config.toml
arch = "tdnn"
model = "CTC audio transcriber"
dataset = "short read English sentences (LibriTTS-R)"
train_examples = 26041
gain_aug_db = 10
n_mels = 80
hop_length = 160
input = "log_mel"
spec_augment = true
win_length = 512
tokenizer = "char"
vocab_size = 32
norm = "batchnorm"
activation = "relu"
channel_attention = "se"
depths = [14]
kernel_size = 3
stem = "single"
widths = [256]
init = "small_normal"
optimizer = "muon"
muon_scale = "original"
lr = 0.0084
momentum = 0.95
nesterov = true
orthogonalizer = "newton_schulz_5"
adamw_lr_other_params = 0.0011
ema_decay = 0.995
steps = 7900
batch_size = 128
epochs = 38.8
lr_schedule = "wsd_sqrt"
decay_fraction = 0.3
final_lr_fraction = 0
warmup_steps = 230
weight_decay = 0.05
adamw_weight_decay_other_params = 0
Rows from block 10, named by matrix and row number. Each number is 500 + 50 x the weight over the matrix's rms, rounded and kept within 0 to 999. All counts start at 0. Numbers have three digits each.
# conv: width-3 conv, dilation 3 (model.blocks.10.conv.weight, 256x256x3), inputs 111-147, a 3 kernel for each
conv.10:488429387474469508492521466464524492661450452483538535403465453604497479501524365536525524664491555561491551461478544460587486524491493461474441532513501618564496384530490468553519529532575461413462466475586471478442483458556541502588500542460493518488448541425461533528576448479484519486445536455489508509519513424433471497564541577
conv.11:494537373449473507580471540478517486457471545472515563518475504483581457528432563441517555553483438577496559578526603518481540498508480495405488569465469553448470477462549389485481553457543551474466455496524459523498551526375541521517501541527438461529489526473437501491510472514603536512464484513619486513420487434501551481529514544
conv.12:547516467465529529516533567524413492447506438431479588376465434520462530528459509510407459500551512522464469516540480410608595470553480445492561487548523552506420461514516483546485510451444419464477437512575454568478551459520484466460418520606574478569516556576394545500539527365537480467508472477696448425538511456519473432510467513
conv.13:474489586443507485556509534482508589566495486480476424503441437508522432437499424402547447446554529461475469444368539496545484513428456537448550512542478603558577532549422481529519515511530458477398450560454525438570393524555491522546487476540488607548445464538594490414486510584495469527487450474535465499476474480478500515465490443
conv.14:503519508522487411461403500507525492525524445460537480441511437589574459499478531497508567399537526561506496552567508558453405536514550474459415632483544502517477554472497343510580476470454511540529501413490460498577425462501549538513490562450443495431455501500559538528437507480540576478517569484497473482508484495593469439508480491
conv.15:500500548562504453569520497556507470509486486500487461522514534526493538535508497536476519505453548523478510521491525427528498505450498473599414532452564550511481496579468508437542432515498568481543583494519515472434550478522486517452563483452464527547519431526434651438444518507463520492431440510520489457470505574513525587542475422
conv.16:516560515546510461482509504435490478525463495529507506452490511554466484470470500549535459409469474562473511504471611524529491494509439510532474517489520466533509522544470573500480556474490530543486521539477507470430464481617533527455428479529529491656514434468550434461479498445481523535551469533384529434477504479490414561452503530
conv.17:489490491496477485499552453503533510396516487558459509519514532470420415564465457490532561444548547393494468364560507477444519383517573474523593512463551462475522488444536493516559594511541513498519445492444479487505500497455490512568477506541496449567462471501540504447490473480475518528551522402457519584556579611354506494456460522
conv.18:494469598488471461480453445518526521466523441607498545450412589472523637518457520525471510396467573412593488519385515436505475423477532495510486484442450494475529620468494448511531478520473502487480478490510449509543527558550447491436424509568531515503406458513492543480428489511477531488499446539486444511486541572459496555517433385
conv.19:488495504618486448437548476480493499426498535517568499404541527469505492467510480502511508490514516413462461557544554518495547502569436511465486460487431487572444564552484549490504421533445511511540463516543518509569522498487442510510517470535453434445572412487566513593480487345487511574454501468523415531443485450377548309396527464
conv.20:502456468521448401509485505493383531519479443466554608560521541567436458441404498476503491498506451448517460586472433481502484572489474474509423572501539437463461551556536569489444512424492535474452571504608452506506523472473600537492450514511383523535503475464516475458529459470551555500547499469515451463462485480538499401526501443
conv.21:436526488511475545474476544444467375442505530509533547493547562424479592487430355478538438558522473484488507459521516525488458563525553481491555510476387488424465488484523395466444558463521415531573443542498435493486540540644422425468490509473502532561559476446510527544423468464595473514530495493590505506521425525567545512424427520
conv.22:499474483476405513441432434488568543453616484466490369519503506554555432456418485553443544503562429488536436543531526384403540526519499502486453451545539564502401584489547463558597404526408570554514522447494526506531419490503526522533576541413534482477481487529582527508355487563469521403480486455458502552491605415490506569546472454
conv.23:433535510582491522489459561472516495480513506582418460581488520493519459480563497611578512428459479435507461421531529380481456528432546573475549456451498408415478574461502501433580500550460556487534511518484422462555578533436558506477502520435533464434527567524459491514512517478458552446520435481457431461421435497462489505478537505
conv.24:474514519552465494491606409536473418406458553502443458533472515444414547456459599447602536477383463479443526501581564590457485487472497485548608453525456519504464380524549591504480542455448432522513460406535550474452515472485545597490568456467509512446509522395527410534489493554566578495486445483580465506543465526463502511502432446
conv.25:475648553554456497557494498454483468496468428524458436521545519550483495499519423526449490566404446445523484493605489459568552533424408486552515472482552602493377574510469548489469569422527461503483509561569507485592506451498407491467546557517479537393543455497567467555479362416607469535536505516392451457632498481408499603607424567
conv.26:527507502540427539547474496520565479534519365529443481606428462439454539541582539596455478503569516552532540440569458494542628563473519496514500523476452415531503471530508464458485455521399589565508565488543456511580560468404619508456502424405460508365460527440487494583398490398425465466522529449494496500434505484596492524500506489
conv.27:466513517510495570508520507521520533517488515511499461447467479508477524562546436441465388455507398406509479449483521556518482530507529467456487398522524583490616522547587564573506592549503459510461509569511520481581560451530538485475463481428466496514380439477468561621513473538496566513481520500480441422531522476525488565430484456
conv.28:540520462476474487513473480417521558566547485544517486511525603520472528525413532456540597612458590564494469470467559403438446449511433421494548515499530406464463501497463512557615499532507495503552501518536474498487463521492431489522449490439467542564523482464424529457438541525517537538478490546478551500399560559601468499432515620
conv.29:475506579524436614421506530529568539444502431457518550448550503459577481464555543437524470485573588478460498666508526478509572498470525489524523507512541464472536478517460444451502515488504536507511562471552468581489507511566539425544464462552358534577536452451477471439542477549412513509413505467416586541516541529532587498462469455
conv.30:611541601538523459615455406514405583511557585437463541472557441470544553572461488479495495435490549391478563514511476469509532507437499614505493537589552510541482500507461372482477407481498477437504470448441439596479442512551565477535458494549551596506490548534411444523548424490604502499458521431486418472523387605444527665559371467
conv.31:467455477523476584544433587534472506551449527512459463540434508469490406468542531487539510573450602469430433541492436565491474530527488498577503402504472538483508550448527524471523533471503568562512566507494371456471484561564553510537561423528500468473528503507521468487517533482481484558493452530464491473470490454485434457477509509
conv.32:538462519451507523463563454555487467606542505550497509491517498457494529472542395554508452466475553441453515439387507522448572474511522468589511505474514504406524514470371536495487481498517464446448509490495588486601521534535503569525615448438516483509423482526471465459435554588501385520489499486552554433511548506447481434443440551
conv.33:489477470486488562512433472439535507551522473453466548488436485455481465489468621526476504458509413521561388483521598553453462513466539453551513401473597530445489547439580448499583473480549490519488498464519488481483444528564522477662570534532550460518517485509401454558491472532454598573449496520506494468482489422588503498516551509
conv.34:556423498424492477508412439396449597365487519443535478553413488426516560426551509551456565491487509405462488482451500460472424554476517467434387557510546464548549508494459498444489476552423507423560496542472523553445572488529386550443464503570559539467503525465380549558455494490558515440489563549476473544574572487541525551454446591
conv.35:472459336494446519569590506535471473460473451436506502561521474461586572459567459507436471510495404518481505588598505550446480570514515553483484544515531480387454518508517497467624580535539550549633477449486616528464552447526468514447382558399497482489495523650476526451434537438523410559593523524532481496487430543536513448524556494
conv.36:418510566465439516461511504589532387485404475521565548479460529544519543519418403526463358431433508463494464564503660509523496393487533566482487524474507507541498444582471504467494557530502547460524562522515435522524504535469633496572525551463420469420524436498434502552463537377527533453547550505527538480528520497456592428574474458
conv.37:497479523532449474564580542420518512529573472607456444323469461546445499445466539522481557431439595482473505582490523405436477495497614412494584535484425571539600447536509554462529521546516491450558412508562429494526542524384533455416556448527469409400486491534513557440401503487551523469515507538440515469532470583387517436483551540
conv.38:527525475363464419442541491475564460533510504510507558487469427494394444480509525498577485503445528456477504525457570499485520419523462464502468501474499463555467540476496566527527461521533502449475399576483561417435521504441415521451471572469533520533528439413440528483594442502602542487495514532497520512491521589497484477525471461
conv.39:564459452460455559551511524440491558493523545593485487535468430487524479546586458517500454590541475515490619459484473438457535431547532571537514453474496532479498540458461495495498422484441490509448472518455423450490445549575506479478529517484481474395542485501486488547520470474467469555498543476426517458486610472557481554643510519
conv.40:505527521504443449560515520571500533527453489546481462447526472544506541409492391486481553438481534411556608572494438456511439504493573468459477527494480476493467487535478412485542455506537496463517526582510513565385339455581489523518478419465387494527512496524535460535548479473539440539499560513520497521428468536624595629539428518
conv.41:597500465528510416540445484467429437495421558455470429437442410488570608389513503512582452443457485426474518521440545554535485467477462550427556530481463515561441436497477456503445416436551702425512505482478446464450531480441482466443490514480479544422551528555496504505564379467588513519539506436470495450506515530442517678529471491
conv.42:591492499464516455502498469614494564604470563497507452517533538471533521522503534553394544455541531499526503409508562482512466462540534495534434465537480534459494477539420440561533458521557476463443540534458352493476598466551515586526539526507520468478504523576529514496513451390556496581545492556568504497449526366508513460595476484
conv.43:471551495475476460488465549417503527477555460552533512518597540416514493514490486535454558498482443446494498412502411485550495502524507465525527481533481453472466556445523464483510509491510526480453526458499466534464484578469476532369443470512583480503454480547521521492507576467542529539483491480459428463457407497423531530495501454
conv.44:414540475502458504537486471563479515525431503495549488486543476478524435518532512588456507575540515518483528534484475512509529618586520433532416525509490514513586496477482521506485459534509520531579525448465477496505475422572446511527413529492502545497476559561495551550452487435413427501459468515447440528486521514494533482545578586
conv.45:463423499448544398503501419502502469535483473471422557542480493425456521519544451491509486573513434506469508508441485418514486511479479426531509449532538502493413552469469540502538460540480428508577562462509537470440533488416484475446431469530450533518489477421515437585617496537503474508544507512595487434556415482445573598637421473
conv.46:476447571482555359548493472426484431449520565416564475531504464476492531524564560469455426491473484470470456508529584496543525457450404415536510415575453540453476464513533446504507415445496504499488522548521506468470514513478427453592486491501551510551460420459519498471462509447388502505481561472565442463502511503575488447424543536
conv.47:597550484452571547538464501503507585557432500430502484462491485487486449528458507445480532493474440368515571519574482506579438535498547482461540496524483568480432466495568504475479509449481495485530469527488492463510552470458577462539467489482503487531520432548532467431450486489557510505553318568450442547494524526494480526500471425
conv.48:556522532508511543524484455496494549518483464412445572419481563603465514526538470483608418564506460564471511492452510566463444554414545505517407499538529632446547493460524488491536433581486484508439468523542534503538513547538532510537471578562511527559569450530583504443534463520582415484486566405433470610465567469612441426591475492
conv.49:504382535494564508546481490552492428524513502506554574585498582487528514580498511513460463573521551433554401574380405417509397510512471410568493596478566553539428544522577545505402434467510441488442500577426575471484567434501449576479509501562477440507543481507434550482489539428542499461500510512513497554511512490491452455490549536
conv.50:477460554437508498538458469529526497566507563526506534521526471525502571529476428444509519602586509495502495522486515600575568449505546451552477555406403497535422458501503410436452439414449537524512423510530502457399570471642473514459531473523514540506573377474523472459454500490525456559527514423500492604613456469511540469483486546
conv.51:465421513563453525473533479482535561439468572486450486529391453617521468488515520546478507522497505488464445513444487377477488537495549373490431472469486483531606569445517483512653532459442615414529427522521510470454489457567399474517506450564567541455508500445548549556388519577492525565519521452481415517488529532425475375440510541
conv.52:454597518530496508464572546546421442497497479518526521557479535461520503644500610628528590398460512468508529455577491427549579484546541545516537500527518549520447470481593494460423492450489474499503401486468479550606510555481481486566561443534502448578467442398465645508629508543449484456573493447519582543548495470501557556458479465
conv.53:513577497439496503540537530469538538514509457473486451518484426503535552604485520526519536451524484532518639420513436534406559450528576404479498497534419375641458449454525403541465477453552473474412533478458561546481444473528335523523600487539510480513523486566569456490428516492510483560469524560449544615477489510560512437545508507
conv.54:501495426451485501532498515413470402590543540497501474409396378438441545493424462432476477503505519465489475531453596437467475509495545521519498448408491457473484504502456486487426508529546494513455497528502522532610506490557501475617462443406527548474430486611461519516502498514514480567516535498417489519459515617497589546532504508
conv.55:547447515530545507508520483502515572439569485476457429447502444525576535519435509472470525598573556466478464479506544589484458531483484429506490518526520462435479499490494461445443506510464454485575604534494533494482557467519557587505502501481457486478424510537586481450564545549501553490498534531507478514563485411537476528514585539
conv.56:436559622508450434470475445458483548532444528492502449522452447536532446533428512529477467457484574474534554500551485511494431490518515544549347550494473416551412465488454473583566439528492436463555495445403441481553513573510526493487520513567515516442464523475566509517506615587663471444442513526454501438536548577542508473443446578
conv.57:435491550483559461475497616530506508520567527531487456388478520514422458515472553564494498458557556415499533495482459536516527415491458514508453502454437472490482553584472550406535437475575501485465526552486519552505464536538441489494521472462492519545563524563459476417498562540495520492471468516620443445535561567582474461525534578
conv.58:569536470491483441545477479565447521523528501484476480383518549525465535453540445494502526483584555528537575517493345634563466542486495546494468424517507593548483414521487488536488486532506449481457379501428522549465472537489514492552427512537431500368591554514500528428556551540355434439516489529495525590514488447466435512537422505
conv.59:491556540481515501454516518481504530456465585496441430425490585436423597459508523602505454499544550474508544454567602394524530465474568569422578442542545480481494557470392562541557447448571525477531522489428536460475477475465503508514501515381535491530466498595558451517508471562424426512500496494514476537499514513591483517615504522
conv.60:486499509589532455452649452489479469474458479415469652355435497491519535550495481470480502445500512503488570389494546484458455439531575429437393479450508384508522636402596577447586521466456504485464508465637619495482528479500489394461501534578475516557554475524465545534423564558488510457543523476534528545466484468469518495446513475
conv.61:471451492552429514538549521573452521502402392517528475545552548493493511512509547424588588539579491554511521436463442483495494524511461457530534517474481481558565514531534532518458473468439483489456573496464450477416640485458550472424502500428484467373476485475494469536539522436461515383460474470449450614577539426539497557546467463
conv.62:423462543504450491562477583604470495522526498449527448440495535429583590621503500491552550485478451419378487540524364581442515418480552546509512519479515464433394435512516497450541426513481460503533376424513483491542486400399482480592452522434478557578464439430531496500425461546566475499493462532527490549505564460428488513621455454
conv.63:492454536494550544466544554542481583504439480561437499465391398457493483451581564514550492507532510400493534477505594564447518500454490472438513445503464437413603421502544533517472437500460438498560542544575493532574504403517488379521575517530532503484425492631516582501492491498461406493439398467527496491576468479499602419607502574
conv.64:560498529539586545430499480502561457534505539561437520481543547456549594504467531445570520451524478529494508584544538463570490514479524446546490493517484511435491477504545374489497528600546548525464474456564517487582491526479593609504402496594484509503427517538520564547472489565530481546447462511512536485471521504513599483501516495
conv.65:469541528460541469476557494513553529500473443502487512463506480498489447495538550542501553602462499445455503445572479472484483554503476500461462494469583442566574491426538535442497506532464429522449451494498521562381513504558516448504400481600527499528529507428596517504503482611497490496500472515456495553501494516613491563420494531
conv.66:558490457555524592554501487520508524576473424510437451486477549536498471482545492636531604496557544575449470436449418479533580540513510549487432474475469601484511494433473508469499504505588466527458525436479522443460474458563452418567390496568482493455537606521419538522539502395582459554546477552535468453669506546510492497589464437
conv.67:485554462466544492462477431438506544547509555548420487574541455550507410533559528551502532461467428554522518544564482551441510536554528520480430528499465529439427479494479480476480554484494472545433425519474503469430455464461438445585526508501479477522453441463482470543514555504556442435479499457472432534558423598500467412547520429
conv.68:474406447538464484478513442535446564501469494531624515489456469566548546524507462422457442554495407469485503484527391447534515461443471454483471496509574538432489382457536459529503447474505504551417585528535513584553507434555546458479466458530505351488403510494452537507544564508500465463493494509601472506521429489611546549447400480
conv.69:626461542529593516463378469476502427463454430412472578495416465514410557513484581532463544454440519554424424415501543449447536632480459475494485523541524582499546461633415510500496450464591519449455513544482435482489617488520456550481483508571467544483548521456550451481531464509531462575506501433558518513502465513676438457552502473
conv.70:389546489466560536492539522399566532485464511442509495511505492490441478591548429487605502473448413546493431600497461499525507535497550527445538483503534523478494517397478586480536527482526471462443491512502573492356448566516600453475522438542547491448489509464506502496535459463396556493524550427365583459464504487499455469513508430
conv.71:449446457491440523540591517435451601499485479519497568465490411420465460483503505598410558559494425500551538598415458496492546521448559501591372471533539574485513479513567434463439501482509371459521472471561521482508568480489527511471520486608392488604486535475608474507534529431452505519489508510577512576444539521623539437446476509
conv.72:547419474535472537553487477534540542524544464570546506578451562547484486455513439519485478485381478450530549525501528539513445430458510448513511446538513436439605546443492420465517566472552569504534516408497518513508484545539570441559490562435480403473439499512473508528608558523537476480497477507531520484531489477456518527559451546
conv.73:443520451485540520504486537510502496511493495402502535474461460468526482420520471473528531481550473472608514495478499511463472492562486478559489518496475468496460474528447489486479507537441478472541458490526485460555511508511557531482501495507480549498484528488541498525427585411544486533676252523552364536575453464479522476476486483
conv.74:451429549457545480453438487503526496392479504535510425413501476507483529439453516425501508464411524473455515555486446558383488438520519457462497437572541617512442444468501539479526552496472472509465612533537465495422486562470485498498477559538503421574468592498501506493490413463369410476499549498473578509490455471507514500498571540
conv.75:525525447483499459484507504421532490511476525548476471474509547501489475504484556577522419426500418454459389620492460601542579547549500483492517572525638570473511557543538425554506579522483549470546403470444423443495512510495462505445453420321439518491408537519531443456543531522431596579609452502462629554458511458499516468414653499
conv.76:477505495427524471530512409390505512532479490435503533492451526418448483393559526515563473514511524440517454438441430464488486601498462451507429670499521593448492392527446458533468489462530540504461448583527547561472586548533517514496527479538546501461516483547544505535556570432471532502530482510466456498490451452557501455379421476
conv.77:517467566478599451513506466510451467546442434539444491513470478549463545503466468548540567607508435554399537512464453476503479522532564578497479457485489508495518510512427555510515458451488467563648578470559605453581424582472461497516566450459548473469608574405520586488446477447517473483482484479461443442510494459488508485457478447
conv.78:471459436488562502491462546450411572558424422453568573451501535438560505538561485494470454515492480586511473362548547589464442485607522413455449416476525426431493506575495469509583551459556548537517521486469406498555411471475405441519397572486447472465461431558541462498569496500546523501500513461463551560605487456501475475443474453
conv.79:504543579491444548455498461471424510662533499506466649541443539517462473449548594515514471428465420455520497493553506577467416531582573461513529572477508479495466433560469502524471438527470522471555469566583443518478513503513452532534523464448510515474552412536489460481459486523575442546456510434605510557401516477558547366523449437
conv.80:464591476482574545522537532467563515474488527518520533482533428432451507511537476535500497533473461464495512475440441498532581433499490557489479504514532479475490436474460610526554494447477487456436423553522583481533607492467476448504453550478544541473524518467572454524458499553546523509419548464471477475390508482518441469466541570
conv.81:470550385534479543379452451568558517561510492445477474567473471514562536482519450519465468513539467581490539477484425529488611422453388505464419552536504547455416505571505457552481457467499462494499477514535452449491433445476459505545512539544481450483445555446476506436507491416424489495448431455506458495586516508570544479580473507
conv.82:514507501518518507515626504464510520467436529471494499539448427490462513499553559539572577466531501550569486597447446387455442500512517460499441502482502495422447524408442445487541565500479520449507533547464423515466498505627386521471486523477509516392457494622479522572478462535510528551424497571511509483563514501421529609486489587
conv.83:480516516455478488538525517428525538542474545599539590441476470586516612447471414445378490484529426494518595494527534491454519520547532461585604505566529449540442576455435403524466532546555482449544554537508568520525534445423510548557459487464491547465487620485593526528484506410551414464583499448456456455453462520513601461544559497
conv.84:451487550477554529492559438483514629472482519573490526562525487473475561503476381558490417444465535517488463555644382493581450481517489439596509522440497533461480457479499410494570522438429546592505447513531491558469497473475470533395418439455529565565512455512486474513547477607519568450540452549417596531443461531556491552527532525
conv.85:529521469453406407501512563448560496595479484491558575507443470600516540482466569472498484507515482383441419551556493445465485479493497379543538483572465599590484449536586505430472454482418422526493396458474548518467508486540500573548513535499436473443470555551508412504483464420510492467479492444430517491548497500497476523441371522
conv.86:557476522541489473559570506419599399467516491498513493538481494541390536489418458508530444571465488478519534508473518540538511500573470421529523511474521454439464500447541470527444577518540421420493571528518513567442521460483360468470480512451499484484511518493541460503381490525468423455563477475467504578529518518476506478471425496
conv.87:508465518579512475513531492612567670434513470523553476492490449496407516569532524461437508488466511468560619622511439492454537542475479485499467464493539494519545607449500530467491522448496511472507505482566512482641556484529464489455431465487461548438542447511599462567506507455476512460551493434608491472485490536456486433492492464
conv.88:482517409503500538462527515476509470433516517548389545697564517601493429522464557504483563575439418478510484535487546478507452503419474511391511500427574476476468533521555506517525559500515465442476431508533597485478479437536509424565475489483626504570555472490451453541511494563469439434557443525467508501514531496533389467495500430
conv.89:512475644527439530533475521513482552603549509502488474466464457476527487515499511458459497483470419503519486561454501574490465500495535410509557435446486502475515482564464408495492459464399477506542465481523591527554430547599388507519484453463538495457499500515564543660567562494458533496522527573501473453476531482549549511524522522
conv.90:468557536462453563448525456454495438446515443463580528438548552461471518563528567467472510541483518506609446572490482485546572431549514564557436483524463582464516484480499545475520529444487493474447469546596392515509446531517451557587580463567502564442540501445535513589572451455500534489538500403431480525478465463438494522473548454
conv.91:505434495545523529487463495560510496515446523540491513430449503456526476553473528493478607521519502458481472427499549581533504405485461539472488510571469464477448507494640552558472568505463458577601565491570594513392440444441524475431498582522460489553468487489512466511424610498388583548479488556472415495520512530527437474490532460
conv.92:550470427482551460446533592506547518489470451431524471565492451371552498479464537491446587485510429426455531502421515450510526418570599498495555490551552505566432502491513436516507466473484560544499523500517472538442441524531559536502476493516462468472388538492533534447432524485450498500498459511570359571520508545338569564466504457
conv.93:512515543544463452542457477551482437484554513472470552415473559487466521444472534483550442541480561574525448435530502475504591505446440549483470414486544534507487440530568602506460445433498590481559485448540525435465525466442585512517465496411434526527495466434417536572482539497421603458534592497515447569533536488425456583470590478
conv.94:387443557590554475416488530533466440440571522504468521548442438403443453527583571471490450476533442486592517451506419606573529401430457500486468546522477518430368479459485601538545530502395518459486492571456488528432509476562514438574462504526497481438488496457634430572420351417372554495460475539500531437516497533534537492531541556
conv.95:466490521446485539456499489457487561518441500519477500566525464560445483457576456532467456551501564507477581409495496537525441488490492487554438580550493533467504467461501378452646532544485439505551455516556458448546504525433470563590542529576538522393430487464445491433481515603520519461438467568482484529467454532522536439522383523
conv.96:566444473471464541462473446511491476448493520428542520446408479500521445535469543447407521539455509491565473457384507516480502512513466457532512496450442358519528607511477507460413476561490458489509540492490599520505482604508502429485607498514514432483472475515577540549491530550473442452589496539544423566513552542575416533504556476
conv.97:495580447538420374489649597549554615570517642411428541496497466494548550390469432423584615471393514504446516472398450464480382586496474480461558510472420479485523478443437516528508460461539598521474488447561443492505524521556483611513498445568484492523459538535495575488599452433481444480435517505444516442491479545446461506491378567
conv.98:338478505462594457450495515404511457483504562436538477527515508458473573496448548407507570520482594486569616375413533462520535489538527425437507522472440511488410416573645482505401497496517398452535418515608480438476463516519500544550536501553534487461494525453574537453529544464532470520493484453429551482461485461595511443447545561
conv.99:559498524510471566543528461438458537340582470444497478469495526449541426504639484478490541466550523463509477519480533399526470569483573469513529448454530533496510521489508553594489528463484488492664412482455590517476525426402588483513338424547483416398443468462441625504465505454481424448545447475443487411577524488442463393394524540
conv.100:464592469451564534494591551523457520490437494393470561527482500469520423483480401443519508598471460463566456557569438520505470434579524470516562502459445469508516464446488530507481599487428386512389474473456565483511633391428406586513461512494579503495527489445515500553528453534468446494460450557403483436615457473454527514464540446
conv.101:460523485564465485505484381578453567486471483445478484509420530578561587511452484515552544426469547546568473540531500509553444553525425443412510541485531483527373480548482470491601556479563412527546497534579467542449445521472421480565448485473511547542584438489537425497493535489462520500540540545590525606529483371477557507500540450
conv.102:441527576429558506480502519493567544438498463516513535446540492569551545522488546498474450452544487484526500481476566536513586462428459506431426521481450514508415471518578547501516443477503428486512457439559542517462484497481531539428542513502422480565468499497565535590529507472480441488488468505467500586458540549516528551625531531
conv.103:395440528547501457507446459518451451429409480608600507459500461569462497518458526514486426523456499455421488491496593550454475458572561493454501433516465418558592475452430427420509456484491509554572511506528456450440533570478573502455562454377391510540453566470495533487500458606567543447531456473629510532439571484507457570432491473
conv.104:488487511520590473466509505499522506475511500515453471523548488490529484520460404520531513522527465560541484431490494396519487513558485576489480498504480465428463549543548423502543564547488505484500575458518487459531447484559495472466393643464521539462518453452619469499471503442549445455547405470518470577435518505493448530569454473
conv.105:528467565520422510477415528507405490505411489556509517466441488540490568491436539597425516487514493500521480450533491468483475453468458402618555554462442498531539487516509496565501501536499436516571467472470382505524535433535515513443532453465498509461431520491414638499458569491467544489551392483508388525524469564512481562512496525
conv.106:519541494463549468536508494445547524514414469495495503519470525577541479432465450579500521457517492475557542539505568573505474453497532569467495515531570508568506465472484479425480517553458496529497554590534520474508433541426465560484589534429428511430517547515426506602530483404422473367523530575524477539593510474601555561455518501
conv.107:525522471508547524551485489455562525414572464469530410442453470397542494416448509509558501410568482485518513594489496549479455514548538567430524460534451488476502497506439555455457557498447535450497439471420498468488560544528545515486558547544591503492566548489539500518538455421493474494519463442496451543418437560448524573524438476
conv.108:573570638469546462496511506447494381533490554503533530468531532412481472519456443609486487497482484485506507534528521424490479449519464541483473487480474522598448501535471495463488584490512448546483496536427549496485585491533598473486526469460471518598599605546472451485417478536414504505485444493507448527572465511496543425505450482
conv.109:518467469508496664596460513491483553521551606457574546502484547467536486389507575544473512520477382478542579519501547442488463523470591479531533440498489530497488488495396623521514503522531451417460499515505534524525508444547549533554408479529481475522540596473440500400601531666465486564472485566594510456525494504440536519519528538
conv.110:588417491459481576475546504537438520603573623496510447457518456500466548636540460477579364451421420600530510596563470481518481494539571554506540490435508490452386481589475487546548455485475442496533562588511486514456433439443504504445470446363490496499498472480433486526527520539585506458507489540559539499502507494541480543455501529
conv.111:451551514491454676454514545408486408501488410440525517544482503539556491484482469508471372512515599458479401518478456393446489462529529535523471442525510520496564476534550657443484464510518566570438477476529540435408461421546565511526522433481442459524450475485539477502538406396642595435458405569516511464436493443432503579538545484
conv.112:411493468519520460473476495486498437496460533643520487502510519531420458478635522480454393411409584612536509575453529531519516403521464489485423555528473489486545538569455497530514478523530592532441464569541527521535510439496529604506575521437502511498461454417462568503498496564586509394667463511488473492474451502507452525427459539
conv.113:507435452517504518501510578539466573523488499550485459497475471566438467514471402516445542531496438541500622612501538507570514488439528586502490593476434369486464583590474576453580494496496499579454536509592475380554464551552476539415519476497526521578501427515446531459564528566489502490549549443559551466506498496511524442444461485
conv.114:465530520531514378555486540554514394524533543500542494554461480501496468437465513549496531551436530637559476476516460458508470512534457558448421444478414519507486446499455536565492427477591526535495565508466441415376581478550424485495569488452515479541506504508486489532489488417504464534550601493453469571511530470527452582534486604
conv.115:509488532579524506488514413459433511545509584432497438529423530446490496474441423518433535573554529560506460509564471483496503517558485468475454619431468662456545480446495444483485468551560456542489471463497479566551512549455510519511401537559430542463556539491472515540430455484558531423492498492523501580526524572573450502529429482
conv.116:451523405510453514521490526472524358498554520473430472481452449512468461518528413563482509465490486532445416480510483482564454518500485460481410461532513482513527492490507519464477494506508453482426451520475447489446498537518455470471543463467576496510495503463462469441443538448414467479504445505392547447576506417521516458502414445
conv.117:481439509486475501440531475482547553530470530487540487496485423457566521545492485591427512478481563518440517484470545458493527472533519479457458536544611423528508549511573389471390437462477550544579420450566459451424463496603452412480559514515441526511524493524407486504531531634410436542470495531469522494361471437457493595511517495
conv.118:541499409547528601541503510455522505511510623559494518498431525548483426572443473514541506495500515577490527526555470470523568513539574532521519501482461439356555438442462467519489499559400515461467448592450479485470569569458501465503539470510538531488564377484579455463441533526393465410498489470443539543493465462444472408458429490
conv.119:536564566457502444458461632414459385551548471501488503606594422470508480520490466518603598590482496449472533609473366618524594486476512430507473435512521578542564412501478419516547531470451383441508567488525451528448448460439423482494588470545541498418378398452526494506497580517504442460485540495407419466590484517549550441584483468
conv.120:581450611530555381509443440484468475499451504395432411644533519511491483545494573382453571574411435546578479507419467523562455557431518507435578489506507538449465619532482648486513529491443529544490451522549640464458558535656444570508587434456500490568549426463467497443367456514497469552509511480430576474505471532519547484517475476
conv.121:486575514452498526539432471426517480494469456466495542440534605546512530462464502448515491491465505443539510626419641504551549556510495511429429440588627486616551518502480491502515541513484534528527475502515552599508491437441486512535520526485534570446489503569545497533476470420434531487473509577579514506471456442491489473313460461
conv.122:574448506436522410476500542464470512523583561509536467415496422469492480583625493630532528353557576396539483571547509470524472415484443458513524505498510544439472525432517468474522485472493456537422513444522528537514578546517445556474383507536468445487485524525390453483513401518495468522542503435595581552458511487489476462509503482
conv.123:476535544536476571578435476570515531510496577502452505465507560444537439506564585529597460578530614457545449552523565408501436562529554515478482450456479431445406524504494450510531501551520431507550551378591470508541416547480528421511458481398489552521405427519416510459523506592549520470453457488496489488524529534507511500524490486
conv.124:422479503550534425459526462467445574410490535528567527442463515344451438418533477497533479497461439493513480521495561488501529524482487483474423524509523477569499494439508497485501509505549520415395540455459560489447528470536509475481559512476554493502537524533478390495375560521470520500463577493475559551540481582430490443519569538
conv.125:481471461447488577559468568528528493450470415553440489490514502411555543388480486433413454523441522459561499424486501513495539491489541476437442487517556572495485500564439490503522452544483512589445449552455415526572587438560523479509429511462489535543400473590615570495482517407590486502454443445470574522496536501449523450413537443
conv.126:537465462574493520468486586458472530551499472434538523440486458510541417442493536509514513486477574381578475544554528487503563569469506411441458519453524522439539493523507468446524485507511528491530565499494470522446473514447487573487659492480518526493507528496496577474425561617485479530432452432525472534528522465511492497503436491